{
  "model": "segmentation model",
  "image_size": 64,
  "depths": [1, 1, 4, 1],
  "stem": "single",
  "beta2": 0.99,
  "eps": 1e-08,
  "warmup_steps": 560
}
Rows from block 2 of a small segmentation model, named by matrix and row number. Rows with one number belong to one channel. Each number is 500 + 50 x the weight over its row's rms, rounded and kept within 0 to 999. All counts start at 0. Numbers have three digits each.
After each channel's rows are labels from the 100 images, of 14976, where the channel reaches its highest value: "colour at peak" is the nearest of a few named colours to the mean colour under the peak. Only what is clearly more common there than usual is listed. The data: aerial photos of the United States (SatlasPretrain). In brackets: how many of the 100, against the usual share in percent.
# convs0: first 3x3 conv, stride 2 (model.blocks.2.convs.0.weight, 192x112x3x3, each kernel summed), inputs 0-111
# convs1: second 3x3 conv (model.blocks.2.convs.1.weight, 192x192x3x3, transposed, each kernel summed), outputs 0-95

convs0.7:600468522480507435533533522484584438570452502605471513482490518504465504501578455497492624529448523544451504546483486460608497577490546521566443480469398435468575473415497410478429522470496484488422432531511507436417479519488385501459461347455450519557516566478470470601500552512523545521535519477540504545569504451471473489529513515589
convs1.7:597541539508374576488466459582519605481507526504494577483396536367459513504524481463497525503477500437498514570473606527593453514542500478448516509436484555528574511472518455507410489470477515479438545456521510455485453605493506457443461419504408443549531487467443485417503467433488473492
colour at peak: pink (46 vs 3.9)

convs0.44:577553615422515454521511550430484485519443518572515508497549470453557488601534552437496484580578533555563513438528518474503498401517505521445388512568477598460477537484660595546511485489526526538568476469506500467446440532446495513594468429514433440478581441506534466507483616495468520479499536462450447529493562469435567510497473506527
convs1.44:540540552613497526504542469679535475516448489431516537527555459536430422457411580507485516511535506492450435473584477573572505480381494387420429465478418493437434518576522469516515458427530553536473515474487607452489548481496507517568504410578540463534563569521520529498481600467516452560
colour at peak: pink (26 vs 3.9)

convs0.90:497483399510561573517442580620514549577431458493451539417481566516486489550562485456550470449531538534555476436611468539499409518486556436509511469467577523421432482408481529502528496386496559456455519516489589496549491530439466515569557448486505531480528406427481488526518496458546477577424545560493533576510459525458445461567465582543
convs1.90:496434474448478503546509510432481541477430544474494526479568493484484531544506505457436473509411502484526455552579569466548544498515489466491562499490587481442521477482530611360476437463461486486480573453474488435527498443497520474496606468540490546573513514450400497517463563441417476472
colour at peak: pink (31 vs 3.9)

convs0.48:426560481590445467431534524558596460495511429541523444550501500436535426483469522530512482465470496570526486494503428495445483554562514587418463392418454477524468515471548505487446520486473423491521499565431554482510576487457449488587460494545487522433520456454601505498551663511506576590463427494461474559602536480460498556562489468555
convs1.48:483562554362467566469601508506528479504485518449500495517507632517514585509530500468453556486487639505456380428511434444492454486423493537481522583484456481538599444459547520536500548406478373468451539532514468577440495469502489545547483468562476423605457513471511606405440523498573495489
colour at peak: brown (66 vs 36.3)

convs0.177:532502485411394422534415551485499556483474533508508550523474388494540456543408539520437475531591491614504502534443598531518512596624468453486344551507542434514477490475454525529513542485542573520443532453566499489504493516504526494485454503542479542447557463540398438496408484590498463482563443540507497571547484449479555495551470480504
convs1.177:550456473517466501495612472502590525537564560476511420537570493505476528505613460465464439486533413453508468553482449478405428607423507434479425538514641534542584515487393482552516470442435490488502502546466435558482506451507506470492593523441511498506442471468584617486566481527489474463
colour at peak: pink (39 vs 3.9)

convs0.128:469583470544487469505501478495529482488528438426469494601459534547467534557547530528461579587533502459484494526419533431508501448454544491532518442466476501582452358494506511637544537596476486581542567564465413455474430482528463405485509467476502482507522507508550544501499572508520463470542560516475557526669511543459598482508512565584
convs1.128:511460501473550521478580408555409447487539535498574509521457459496525524417516561413493509478436539412541506456502551475519502478501409485565451611496602474539475631503521499500539674563495505469497439549540439467503478464451574440517490464484511518440417476505507491574486545510375476565
colour at peak: pink (39 vs 3.9)

convs0.105:541453520562521400585507451508472485475497477453489455433553473480507509542561516498458472467544534465508535480561503445473553493533495590460466414528473497498520402467529651556493526560503473486567569584478529475475477476467489446483498561489474476470587457534523472481453583523593459420539524673447453599554451520471538611542441538439
convs1.105:483470471508443461508556489628516454530540549420424461520464427446481508484551428504431427475508634541509510489457465558579534537538461565527430507486569510462426420465510527470558394526507588547465491531428468384465477404532565447437563433517521483470500458485471517576462459563483552453
colour at peak: pink (47 vs 3.9)

convs0.151:432537452513546429582495544525543478518573448433574512438568459453445506598501417459387432566465470421534519499515515400532486497501456401500465411468587415520509469602505473484462551508520497518507474465508481502519465445552446435527512511498503480485489472583569512487537495432526374551380529559539453401505445501469529485480575447517
convs1.151:569433480536450384484520575466467414509569446518496433480553529528456542556522539412424450426503482480479500490514528554505483502487525436514473518495457524405430427468548414530517469508537413605601563542516420522489545475475444586617521478534481551512486471401471556450605519510440402495
colour at peak: pink (37 vs 3.9)

convs0.153:503413502538536410509592438544587516490402595529501468472463501523417513516497428545452494548446594497517542610491430478481502549507484552560435449530450524474504501494446510579481445493566605504470495524517482562516531571578566453516475478454411437453457472534540468532569581430482422477540522511442472582604485409500574525535497531446
convs1.153:518534526526521514466508548447566527561496611472384540524497418507481476485527545494558451476426500426466503492495488518531454595480465565597530430483403526549521447581461467521477490483329536509485462407464464488530478474523505433593404546491494485517492405566523532535496465484517433478
colour at peak: pink (37 vs 3.9)

convs0.81:637525549484415450478536459551398530419393534402435479518536515559472495486492447543407491468534466522460552404481447460453522506486528521426503634375467471489518403488441485490500430454431494487581517538416464450540509525507526521532527434432497471473456389531494602492495533530518503523499571508471540462524466491550515469552451469474
convs1.81:449642541514522453542532503570519574511540586477447498458596503514532438519576425539486482549423514543526565520502485440484540358471575551379467475456584550463523471573497478580449411539410487448463509486610544461488512480542546537480579532549549538461493504549497505410529504521495447490
colour at peak: brown (69 vs 36.3)

convs0.109:585502441499481551508443513555468522512440410396454499515558510515520452448456388410507553435522527501511480449479543445380534504554482523458420597553463502419507435440458464498561541524474547497537508456455516519527516539408502502519388438487381524509490489497567560479581486427532481371594485551513487506540468457546540485440507453441
convs1.109:507539458481523487450492470539614498481410524510500501408458440448393528423499359475494539473517487394559537525523436599478479532457513520507477493479500517537499409573447440509449446520564562480457439543510495507451532506617586409517524401493492452544575402572491535558557513512501597515
colour at peak: brown (67 vs 36.3)

convs0.123:521524525493409559484604495489520546524595507538450515541484626584508534522438485532539466437492499561505633574512487546556542579442484473523407511447476503583510512493480560568462514618501485482504453462507467563462478548511505465478588539464467527535452489432492592492597516426503508409553580518568521558512494513576411473472508402520
convs1.123:525486540457519550509426523437480538501515461507517505560467564505495491575504476506480460489520476533460551458490405489465535439448481587420593499503524442458544489592526469550370543484459526463480413433574541524531504546539529477538493463580489537515526434515489593522507542491454461558
colour at peak: pink (36 vs 3.9)

convs0.29:434534548549499511474481521548479478507465514504515481463548437507482461415510542524466534603477513503489485527443451418517522560484434543539485469472410505493463535460420544629502544572480545508474509586495501485425506456500437424579412414529402418464504508417489463487491397377535478526557504504400599466569498467456469457521469444615
convs1.29:554571438411529532511597494402470482449430572466582492566557584537442462464547527485454483523487487484523502504472436468594531439535460464492556455455504459496557553542520556454459454519540494430434539522577522510486530509472520431438414442599580532417483508567502536499574444449500623558
colour at peak: black (36 vs 1.3)

convs0.66:478516497425533404553511540426551480557417590399495437507464456546563592444477426457535570519463488537509453396517484567584481579493503501529407595466522395442495443544470497548557443529523517501472487558474481514502532562525542608549511495567535570472494549559502408499467475425498423502506576548494489536548529608477493558537508505471
convs1.66:508581433510525448495486468525511471583478462453453499555517466487570549470632511458578517465388540454488421548490476585448493605503463520506562500502530519475447450495544436577515419393499561463424519452467398564551487478479483507525577451493624441510452497441494493525477509584471464516
colour at peak: pink (46 vs 3.9)

convs0.169:440538469585523469511505450458484506495536543496425479504432495435415520474417518513519482519510540509535567582523521409517449498543570465443454453460432524419457432484470581480547495553422547471528509421459427486427584501472472448394427511472509507493523504529520522456476418411621478541548519470448533550550375471505453456467361550533
convs1.169:468504527484595440489513523376571514480528513517467515485555528571484480524437566469607528474434503527551562485468478527532506586553523467562543509434459477514530450483505542502424537447398489313504388540527559475497497472510650532530496442511450447531384470350561477501471514463526468486
colour at peak: pink (25 vs 3.9)

convs0.45:560509517592422551438570458517529427475473478456436539430526456508581469442487500531515558576505486485501563417479470446519569452509513478582591425564458539491543432548443496507512528455433555558517525517565431411489563458551540565624542547514527472536487588517531524482531579496501477644559526596477527536516437516483531557472519518424
convs1.45:461441450512562528469476507489490478515487390502467475481492533426478525501532553421517594460487427563537520502550564549422465522454449400511417457524484520434470434533569528462349457473538621334514551527491493407503538428564567451565581522401475542521443440553570499472542494490533482556
colour at peak: grey (85 vs 56)

convs0.127:501459482578588551404537539470520476498536502475529546532488485468481501439501491510510584570436554571445488513551527480534582501425487488488443526535397463497463627519613455486432490467388504509454474514494595496515429471509566496499509466581532483515542535502639433493502522482522499513504553484524453483526396528455511556508680497575
convs1.127:512419453527518426540431485489470499502492544505527459576468491464452482546506446409610517417564426480523498543498460620503515524498521602592517382525529552476592552447500475441575578468525505504607429563515500561414476506540483473540487368512566503464494438544498520478475617418402529493
colour at peak: grey (96 vs 56)

convs0.4:395432482549509472447505461436547456502463446405483450485510470483542455380469537506479520522517587578587433514525550468459510648500393486510562508587522516471453466494466488495507507475435520473441546557520493584496499511595546463470497483467399423475468545477432522472498599545534442435414451505509488601511517507521481557567560459419
convs1.4:471534486450458399510431525490331408474487487517442413390488516490484524479531463455453484497554386453508502456525488588510460448467522512449504549465472482458580521453490439498451475594429453470449454442621476522476498469473565446534413502566480496448597488424445465532497555550582469455
colour at peak: grey (89 vs 56)

convs0.107:520499610456501554464468433552490545541488570480530476477462546489499563493547497464423467474533431489457506529599448583508592513428541500448432450463419514489481497416548487554543460625470482467449453497466523486440517460511686468433572488531586457433494472519393497532458501426439509487457445529478518443523610540484535459457500470503
convs1.107:506509518503521533405455472522401491545497506543391445487433393523420482503563450480507538437508551380523581461489558496432393479418464588536422442477557490443537529457496487470500519485581526488505468448527487561504466538538514536578439462473582418535496439424444408603486519582391415506
colour at peak: grey (89 vs 56)

convs0.85:595541533480572518551513563458520514586527557525568517489565578515478437518545443523554575498525543518525480533582397462512444397550500466400524551377505522511518519516428467474488480458481584444436535516563648400506539540520452488470470499581484547507493541571552566535502520481542458561510553484496415487525528507413530487523436593488
convs1.85:548450488453529413486591488504461482496449481523533420413477504443481397455380447459496487465521482482486481537419493407414441541491477508406566533480545383555486458443517522492495461535517472519515505491482410553435515546553295442519440445473530542542520470470564555469528466404478536463
colour at peak: pink (35 vs 3.9)

convs0.131:461487408492493620465451430500433513574533507494532452469510459562455507420521448524533462587500517504459508438508475505563511496501483591585438492529467510480440542508525455529422496486509609558513410565585635441550450491449465390469577505371572535477481535463446453448446521515459587497542562507540448514471489467432498535451448511512
convs1.131:412455533571506498488399492508424530465512517381430451557531543524483432571439501436494498488478466530508391496532539484436483536476505560439478531443447529503481462422522471488454519440532499559485517519471624572571451392517498477411513505494438540523480532462496512383575488467588434445
colour at peak: grey (85 vs 56)