{
  "hidden_act": "relu",
  "kernel_size": 3,
  "avg_pool_shortcut": false,
  "optimizer": "soap",
  "batch_size": 128
}
Rows from block 2, named by matrix and row number. Rows with one number belong to one channel. Each number is 128 + 24 x the weight over the matrix's rms, rounded and kept within 0 to 255. All counts start at 0.
# convs0: first 3x3 conv, stride 2 (model.blocks.2.convs.0.weight, 192x112x3x3), inputs 65-77, a 3x3 kernel for each
# convs1: second 3x3 conv (model.blocks.2.convs.1.weight, 192x192x3x3, transposed), outputs 60-71, a 3x3 kernel for each
convs0.156 [131  68 161 118 172 160 112 176 130  90 106 139 142 129 152 129 103 144 154 133 126 114 160 117 149 105 150 141 131  92 130 175 109  88 135 147 113 115 170 107 118 127 135 104  98 150 164 172 133 115 174 107  59  95 129 121 171 133  89 118 121 124  94 135 135 104 159  88 119 166 137  77 113 132 164 125  57 104 125 117 127 103 118 185 115 105 139 104 143 145 132 102 119 135 131 125 120 170 180 109 120 141 169 171 109 147 126 120 123 138 121 109 130 127 119 147  92]
convs1.156 [150 127 141 121  85 139 114 104 141 102 131 107 118 120 139 132 130 138 153 118 108 138 129  83 141 138 129 148  91 143 134 191 112 131 124 120 134 143 112 129 130 163 169  89 114  93  93 146 135 148 127  94 124  90  95 101  92 182 161 119 158 128 113 101 123 109 182 108 162  99 152 106 144 138 103 144 165 152 109 122 127 133 118  85 117 124 147 154 135 136 151 138  99 143 104 143 137 169 105 150 131 150 112 127 127 122 116 156]
convs0.157 [145 143  98  88 116 166  76 130 143 154 145 162  81  96 121 156 187 139 145 162 152 123  80 108 120  89 121 149 169 153 142 134 157 149 157 131 165 152  99 168 121 155  86  89 115 115 126  88 127 134 136 157 135 169 136 112 130 117 151 137 131 122 134 104 113 134 122 175 146 142  98 105 119 167 113 110 118 136 160  76 160 124 112 147 131 156 202 126 114 134 127 144 109 146 122  74 150 171 153 104 138 147  96 143 143 132 147 153 129 144  96  73 109 122 121 157 133]
convs1.157 [ 95 126 148  83 126 120 116 135  94 123 131 122 142 124 160 114  99 150 154  92 136 129 108 128 147 138 141 119 129 123  49 151 170 183 108 104 125 145 159 143 155 149 136  91 127 104 135 168 124 117 108  95 105 102 116 127 115 122 176 170 161 157 102 131 106 107 120 102 144 138 153 181 166 133 148 124 140 137 146 135 123 153 119 172 132 131 140 120 158 140 103 152 144 129  83 106 140 161 105 121 140 118 113 147  94 114 147  79]
convs0.158 [111 131 136 129 141 108 164 109 128 133 110 124  88 102 103 137 122 135 154 132 121 155 125 121 139 101 111 131 139 122 123 130  96 142 132 127 130 121 115 117 121 113 111  95 124 140 141 128 126 137 123 126 105 163 100 145 115 120 110 101 100 113 109 152 167 142 141 120 102 122 131 119 148 133 107 142  97 119 143 138 145 134 159 141 129 143 117  93 122 119 101 117 135 109 116 124 128 133 134 128  93  99 109 129 103 137 116 111 137 114 148 128 124 134 112 117 114]
convs1.158 [123 113 111 120 142 172 121 141 155 155 127 123 137 179 138 108 122 107 157 140 136 132 129 147 144 118 156 126 110 111 148 172  86 180  93 137 108 117  86 140 110 110 124 124 107 170 118 154 128 139  77 179 117 150 111 123 140  96 148 118 155 117 121  72 116 137 131 144 173 128  98 106 159 159 145 126 127 108 110 140 111 100 100 167 129 119 141 134 169  99  98  90 136 110 110 136 161 151 136 124 113 133 135 120 151 130 133 115]
convs0.159 [117  75 158 103 145 141  92  94 106 105 143 102 141 137 103 139 127 121 125 109 130 130 106 132 137 146  98 145 169 120 131 122 144 140  93  90 134  98 151 144 116 134 108 119 140 142 167 147 152  94 131  82  86  72 140 131  99 140 137 128 150 151 137 135 156 128 130 107  92 172 115  94 125 131 117 146 155 126 141 121 121 154 128  75 136 129 133 134 168 149 100 113  77 144 148 132  88 119 106 137 133 121 128 168 129  85 134 146  89  92 127 118 121 119 146 120 123]
convs1.159 [161 173 186 102  85 144  91  89 136 153 135  88 159 107 125 103 182 167 149 171 134 101 119 116 167 108 157 137 136  89 148 143 101 154 126 106 128 117 100 125 106 150  93 126 124 148  98 108 143 138 133 130 117  88 147 151 125 155 164 131 106 127 131 130 120 108 148 125 124 145  88 143 149 209 168 126 150 122 134 106 141 130 146 142 111 154 121 105 123 100 109 146 171  80 108 192 168 116  84 124 166 115 121 117 142 123 139  84]
convs0.160 [122 131 120 145 133 146 126 143 179 100 110 159 123 142 123 123 199 188  80 133 111 128 138 164 163 159 134  84 159 108  87 145 163 109 120 122 143 111 139 124 137 152 108 113 108 143 119 138 154 157 104 133 137 138 114 134 126 126 110 118 100 131 136 163 161 125 130  85 130 134  80 136 137 136 122 136 100  97 126 106 145 156 137 155 134 107 122 150 133 125 134 164  94 117 142 158 143 143 120 135 162 107 141 152 137 117 143 148 153 183 138 112 161 191 147 121 150]
convs1.160 [171 155 178 115 114 157 103 108 113 110 185 117  83 107 129  77  71  81  99  95 129 171 132 121 128 156 148 138 108 159 124 134 177 143 157 129  95 113 119 106 110 129 139 173 115  97 108 118 140 134 105 100 109 110 153 120 115 107  97 105  91 115 102  93 120 120 105 102 118 114  87 163 118 105 102 138 180 109 126 155 184 119 139 121  89 138 132 121 147 149 152 126  89 101 152 135 148 140 154 157 143 118 109 131 136  74 158 151]
convs0.161 [119 107 125  90 124 132  95 116 121 122 130 127 130 138 148 165 129 133 102  87 117 106  92 130  99 151 147 148 115 108 141 162 118 155 128 130 105  81 118  72 141 150 159 147 129 115 132 113 156 151  88  95 103 130 139 127 155 101 117 151 110 113 133 145 120 128  76 139 159 122 141 124 137 165 114 132 110  95 145 123 128 123 159 198 205 175 131 152 136 146 133 159 145 148 187 159 109 105 104  89 122 123  95 152 149 148 180 155 133  95  91 108 126 136  58 161 154]
convs1.161 [175 181 126 150 172 110 142  93  69  95 106  96 118 146 114 122 129 120 119 115 131 161 112 152 123 121 134 115 154 141 105 141 127 124 152 119  92 103 166 140 138 142 151 156 130 146 123  84 134 182  96 111 139 177 107 115 124 110 142 133 145  79 173 124 130 131 100 123 112 154  85 145 110 199 106 134 158  97 153  83 109 164 167 132 170  88 111 140 149 149 140 138 127 141 127 125 104 117 137 138 111 142 128 159 150 110 144 137]
convs0.162 [100 155 144  73 115 142 130 145 123 143  80 120  60 137 155 125 162 103 133  97 164 167 160 133 150 140 155 158 122 116  85 144 167 109 124 156 132 147  94  88 134 164 120 142 136 141 103 115 118 114 152  93 121 172 178 151 154 123  77 135 132 101 116 109 121 119 105 125 126 140 111 117  87 119 190 133 142 102  83 141 143  85 132 128 107 151 115 135 173 113 121 133 134 146 138 129 142  73 105  91  93 142 126  93 115  83 103 171 115 102 147 117 153 151 141 119 147]
convs1.162 [189 170 164 116 130  98 139 141 167 141 144 142 161 118 123 115 152 114 124 131 114 127 109 153 116 137 108 147 205 118 124 148  88 119 138 138  82  86 129 121 130 144 126 113 124 155  95 133 111 182  97  79 126 140 136 122 114 126 135 124 116 121  96 155 150 126 101 143 154 136 102 124 127 122 108 108 141 128 114 135 153 124 129 157 154  94 119 140 220 125 104 157  98 147 131 132 113 148 145  94 164 134 145 177  95 133 113 171]
convs0.163 [154 165 139 170 127 148 124 139 122 157 137 119 152 132 147 105 104 126 144 119 122 130 110 107 119 121 115 108 151 112 102 110 191 116 132 103 117  92 124 140 131 119 135 103 151 142 154 117 102  89 125 142  87 135 137 159  94 135 105 113 123 114 176 147  98 146 106 167 136 126 101 129 114 176  88 124 145 109  91 137 175 148  76 122 119 111  90 199 145 102 105  89 130 139 110 172 159 109 126 128 153 130 147 137 140 111 117 139 101 159 144 144 126 125 138  91 123]
convs1.163 [119 116 119 100 108 157 107 136 113 103 102 136  66 131  79 104 121 173 131 152 163 128 153 118 141 142 127 147 121 166 115 103 121 142 145  99 139 122  85 123 134 112 110 117 144 143 138  98 149 110 131 123 118 127 127 178 126  97 115 143 110  83  91 112 132 134 123 119 121 131 112 158 112  98 152 112 134 120 152 107 158 127 116 148  74 142 118  91 108 176 108 142 106 109 181 194  99 144 156 169 161 104 121 115 129 157 102 141]
convs0.164 [196 114 106 126 137 136 111 141 195 120  79  99 110 102 112 155 184 147 149 158 140 128 152 133 114  87 106 134 115 134  80 127 124 140 155  78 126 125 100 105 112 117 133 148 122 111 129 179 155 129  91 136 133 136 126  84 138 137 208 117 118 179 159 132 134 161 147 124 107 113 156 128  97 112 113 151 114 131 156 127 101  90  86 147  99 126  98 134  88 115 119  93 112 133  85 107 148 117 103 129 152 128 137 106 123 122 184 171  45 106 128 137 144 134 151 100 147]
convs1.164 [126 128 165 132 106 120 144 128 137  96 153 125 126 117  81 120 177  89 100 149 183 116 152 111 133 131  97 103 181  84 148  97 159 113  70 128 124  99  89 129 121 133 142 111 152 126 113 132 116 182 110 158 104 136 123 114 127 158 128 149 145 135 109  90 116 144 138  99 103 136 133 117 130 170  91 144 100 135 117 135 159 137 150 127 138 115 136 122 146 146 151  83 114 141 130 124 115 165 148 126 116 178 169 119  99 165 140 113]
convs0.165 [113 128 106 144 144 137 113 103 116 118  94 123 130 106  94  95  94 109 107 141 155 142  94 132  97 111 143 153 132 121 136  93 125 128 149 140 127 111 165 122 105 149 121 108 142 124 153 128 122 130  98 123 125 148 132 115 137 129 129 117 131 123 111 140 168 118 134 133 154 121 142 134 128 137 133 128 149 137 131 143 142 118 140 162 103 115 142  98 117 119 162 139 118 123 117 143 103 108 108 137 117 107 171  89 132 135 129 119 139 104 115 104 102 103 104 143 125]
convs1.165 [132 135 142 146 145 120 127 135 134 142 122 156 124 112 180 137 132 131  98 117 117 143 149 149 113 102 147 143 156 152 106 139 162 176 133 113 116 120 145 146 109 146 133 131 143 145 149 135 132  98 149 105 136 107 120 170 119 112  79 166 119  89 116 148 144 151 132 150 123 129 156 128 144 132 133 140 117 119 107 123 160 123 115 141 140 139 135 115 125 126 139 131 141 159 154 116 146  91 119 142  77 135 115 152 125 120 142 114]
convs0.166 [101 143 130 147 148 154 135 162 112 103 128 120 110 157 156 147 125 165 114 122  96 131 170  79 159 127 139 140 109 157 134 144  94 114 112 142  92 121 154 152  70 127 132  66 133 118 162 156 118 177 157 140 127 122  86 156 197 137 109 160 171  92 144 169 123  74 171 122 113 116 150 122 157 123 115 141 109 147 114 126  71 117 110 136 172 137 133  95 102 138 138 146 116 118 122 112 115 108 141 194 108 157  83 172 189 137 141  71 132 135 118 111 145 154 127 111  98]
convs1.166 [106 187 110 136  84 156 105 155 131 154 111 121 137 158 120 124 147 124 123  96 130 136 136 104  89 142 104 147 144 129 177 135  94  83 151  71  91 111 145 115 102 143 120 102 129 122 135 146 133 169 123 149 172 152 174 102 126 115 108 132  55 128 177 106 135  79 134 114 156 142  96 144 164 112 140 100 114 115 118 137 171 141 148 144 142 118 120 145 132 132 132 132  86 115 170 140 102 148 158 162 108 106 192 127 145 109  93 124]
convs0.167 [107 134 137 158  97 129 120 142 158 105 150 158 121 134 109 151 142 164 145 120 133 152  92 103 159 105  78 144 147 106 113  55 126 137 167 137 127 102 154 108  99  90 109 164 116 152  96 112 135 186 154  89  99  92 136 125  90 113 143 110 114 131 141 111 166 142 143 135 135 128 110 112 162 118 105 131  89  87 189 142  90  89 140 164 127 130 131  95 106 157  89 126 139 132 142 172  99 124 127 116 163 140 137 154 106 148 103 119 140  57 115 144 119 107 119 160  99]
convs1.167 [125 125 166 137 152 160 139 130 101 118 125 123 150 115 110 122  50 127 133 163 121 140 143 112 131 103 147 133 128 114  99 137 126 152 121 119 142 170 134 147 109 117 133 156 171 148  77 145  70  74 176 125 103 116  77 142 171 160 160  81 181 142 186 115 107 129 137 113 107 105 144 150 139 163 115 149 144 140 172 109 150 142 148 102 147 109 108 128 108 124 168  72 120 142 141 170 119 113 124 141 130 143 137 164 125 130 120 151]
convs0.168 [106 113 122 136 109 139 125 152 132 143 136 105 106 115 123 115 131 138  95 154 112 124 128 143 142 147 143 133 125 168 141 107 151 112 115 121 133 132 115 131 142 173 119 146 167 139 122 158 118 136 137 106 102  91 142 146 100 161  87 125 133 121 134 106 159 146 139 139 141 160 141 161 146 131  92 136  84 128 128 138 125 121 126 137 132 150 104 134 151 137 134 132 129 130 160 139 122 133 123 115 127 111 118 173 122 156 138 137 102 153 132 124 125 112 156 129 134]
convs1.168 [110 136 146 100 122 143 100 133 160 146 138 114 135 104 143 117 107 120 107 142 114 130 157 156 128 128 138 114 143 100 125 158  90 107 140 114 151 154 122 117 146 146 144 134 134 132 120 142 136 138  98 128 131 122 151 119 114 128 143 146 119 142 122 127 164 139 130 124 177 116 143 134 120 144 148 166 146 111 136 147 123  88  87 118 114 140 102 164 101  92 133 125 153 135 141 109 117 102 129 130  98 130  89 104 174 139 121 106]
convs0.169 [140 126 173 122 127 148 121 130 115 150 134 125 140  76 115 157 160 111 102 102  82 136 139  91 147 111  99 110 114 155 118  95 128 117 125 115 132 110  79 129 116 116 119 104 115 145 153 109 165 105 140 108  81 123 125 101 106 119 108 110 112 115 122 168 167 159 157 113 119 131 142 148 163 131 115 158  82 134 129 114 127 103 139 119 106 121 129 142 110 131  94 145 140 157  96 128 121 100 120 106 137 106 119 123 101 141 134  89 117  97 104 112 109 122  88 128  84]
convs1.169 [146 124 129 147 109 125 140 137 150  96 129 139 110 117 131 109 100 142  98 132 106 141 110  82 114  95 125 115 152 120 111 135 134 122 141 105  79 100  89 104 109 137  94  83  85 130 129 148 107 148 117 107 143 129 121 103 114 119 100 112 130 105  85 153 127 152 167 149 122  95 112 134 130 158 163  84 133 122 133 143 126 146 104 122 113 137 162 177 159 118 138 108 113 141 144 134 129 117  92 137 133 149 135 103 133 112 129 117]