From a checkpoint of a small segmentation model.
Model: 4.48M parameters, 64-pixel images, arch preact_resnet, activation relu, depths [1, 1, 4, 1], widths [64, 112, 192, 336].
Training: soap at rate 0.0016, 5600 steps, batches of 128, held-out accuracy 86%.
Data: trained on aerial photos of the United States (SatlasPretrain), 50862 training examples, 14.1 epochs.
Rows from block 4 of a small segmentation model, named by matrix and row number. Rows with one number belong to one channel. Each number is 50 + 15 x the weight over its row's rms, rounded and kept within 0 to 99. All counts start at 0.
After each channel's rows are labels from the 100 images, of 14976, where the channel reaches its highest value: "peak on" is the class under the peak. Only what is clearly more common there than usual is listed. The data: aerial photos of the United States (SatlasPretrain). In brackets: how many of the 100.
# convs0: first 3x3 conv (model.blocks.4.convs.0.weight, 192x192x3x3, each kernel summed), inputs 96-191
# convs1: second 3x3 conv (model.blocks.4.convs.1.weight, 192x192x3x3, transposed, each kernel summed), outputs 96-191

convs0.190:34 47 58 53 31 54 43 69 13 49 27 64 51 46 37 61 50 39 53 15 51 33 41 40 41 30 50 60 25 49 55 55 45 53 65 49 52 50 42 13 42 57 33 42 51 73 56 54 66 51 99 43 79 48 25 40 03 71 50 56 38 67 48 25 52 69 65 68 35 53 29 63 59 45 52 47 29 47 65 47 60 39 41 62 32 67 39 62 50 70 61 16 29 49 73 33
convs1.190:59 63 35 38 44 48 52 58 12 41 52 53 66 69 44 45 18 16 24 39 58 23 51 73 40 39 54 54 38 58 52 26 63 42 23 46 56 58 49 44 45 50 72 51 64 55 52 74 71 55 49 35 62 61 42 59 36 60 54 40 41 45 36 30 37 46 45 14 68 14 32 47 63 66 42 41 50 40 42 26 61 68 60 59 51 83 07 53 61 61 48 77 26 70 44 35
peak on: building (62)

convs0.176:51 33 35 62 52 70 49 57 47 43 62 60 64 62 32 81 65 58 61 42 40 82 41 55 47 59 57 48 86 45 69 46 67 62 49 56 27 72 78 56 39 41 26 59 48 52 62 56 40 63 58 40 54 65 48 53 65 32 59 52 89 50 17 72 75 48 72 61 74 43 47 58 57 42 43 47 41 66 48 70 29 49 55 62 81 17 44 58 59 55 37 65 27 39 49 68
convs1.176:69 60 75 38 39 44 47 38 39 43 42 61 55 46 43 46 48 26 38 23 55 46 65 46 40 45 51 68 46 45 57 49 13 48 38 40 39 43 29 42 76 57 51 59 18 67 59 37 60 49 42 33 38 60 51 70 60 36 29 79 39 60 39 41 54 45 34 75 64 71 55 41 60 42 43 30 45 54 40 22 62 79 23 51 58 61 81 28 54 43 19 68 49 39 00 55
peak on: building (72)

convs0.55:17 51 30 47 35 34 41 50 71 51 76 57 30 57 46 70 58 46 78 52 62 55 60 35 69 57 44 52 37 31 39 55 21 33 41 61 50 55 71 28 42 34 58 75 29 54 54 76 64 55 52 44 75 58 67 57 51 58 21 45 51 52 35 25 31 28 33 68 53 35 50 55 40 41 35 65 51 43 73 40 54 49 56 69 61 35 18 52 37 35 41 18 48 72 48 46
convs1.55:42 36 54 49 49 31 52 40 93 63 63 53 70 77 72 54 61 46 67 66 24 51 37 53 61 49 52 63 36 54 43 43 30 62 25 43 58 45 53 20 44 74 74 14 63 49 58 62 48 69 91 46 38 16 55 41 37 48 34 70 41 36 25 31 58 70 68 68 52 21 38 59 64 48 52 46 79 41 49 55 53 32 59 54 46 32 41 47 45 74 60 58 65 53 46 83
peak on: building (37)

convs0.152:15 46 67 49 64 61 43 66 57 59 69 07 67 31 32 83 59 61 39 52 69 48 52 54 28 35 39 56 51 45 61 51 54 40 60 46 58 69 50 40 42 63 55 80 58 41 52 22 57 23 48 38 73 56 79 41 55 49 60 38 56 56 54 44 80 25 51 71 63 53 49 48 60 51 66 43 73 42 68 36 53 57 33 60 68 52 13 72 66 71 45 58 47 57 42 49
convs1.152:39 32 44 55 58 58 62 82 52 44 42 30 68 45 54 55 61 42 12 60 53 53 49 49 34 53 62 41 39 48 42 33 45 55 43 45 51 52 22 53 57 42 48 32 42 48 41 58 78 29 84 58 64 74 70 49 40 49 46 65 35 54 39 69 51 76 69 65 65 14 77 42 42 52 50 45 55 64 62 64 09 36 50 42 52 69 40 34 71 28 40 42 39 62 34 62
peak on: building (40)

convs0.8:59 51 51 56 83 25 64 46 45 30 50 43 30 54 76 46 54 23 28 44 37 49 54 46 56 27 55 43 73 76 83 45 58 41 37 58 59 52 38 03 35 25 20 45 52 67 54 34 32 41 54 61 33 59 34 65 37 36 41 49 45 49 29 67 48 53 59 40 35 51 50 37 48 28 54 48 40 22 38 41 41 35 54 50 64 50 67 44 45 65 66 39 49 43 64 48
convs1.8:36 68 41 42 82 83 49 58 70 43 55 12 50 79 43 60 64 51 50 58 45 62 49 37 38 57 46 49 80 49 19 66 58 58 60 36 54 43 60 64 94 50 39 35 63 32 52 69 75 46 37 22 51 43 39 51 48 54 62 29 56 48 51 49 47 39 54 58 67 53 59 70 54 41 58 58 60 62 60 53 51 53 47 41 44 20 66 34 15 54 10 58 60 49 32 25
peak on: crop field (47)

convs0.13:15 37 42 64 51 37 69 16 58 47 59 49 67 43 66 42 25 81 60 57 47 54 56 47 24 36 36 69 52 54 50 46 63 88 46 99 33 55 25 56 59 61 60 53 56 76 36 24 45 31 69 49 52 57 57 62 31 74 59 45 52 47 29 46 76 50 24 54 53 36 68 40 70 45 80 72 43 48 74 49 39 47 46 70 52 41 48 38 70 48 49 68 67 60 37 09
convs1.13:27 59 27 50 60 59 52 67 78 44 55 63 59 45 58 40 41 24 54 51 50 41 35 60 49 27 14 35 26 36 63 42 99 57 34 94 28 68 48 34 51 44 64 64 46 52 47 43 37 41 29 62 39 46 43 56 45 44 46 43 53 38 54 57 31 32 52 46 64 48 80 34 59 55 75 44 39 53 32 51 64 38 26 23 41 63 25 40 47 85 70 48 67 60 86 28
peak on: building (46)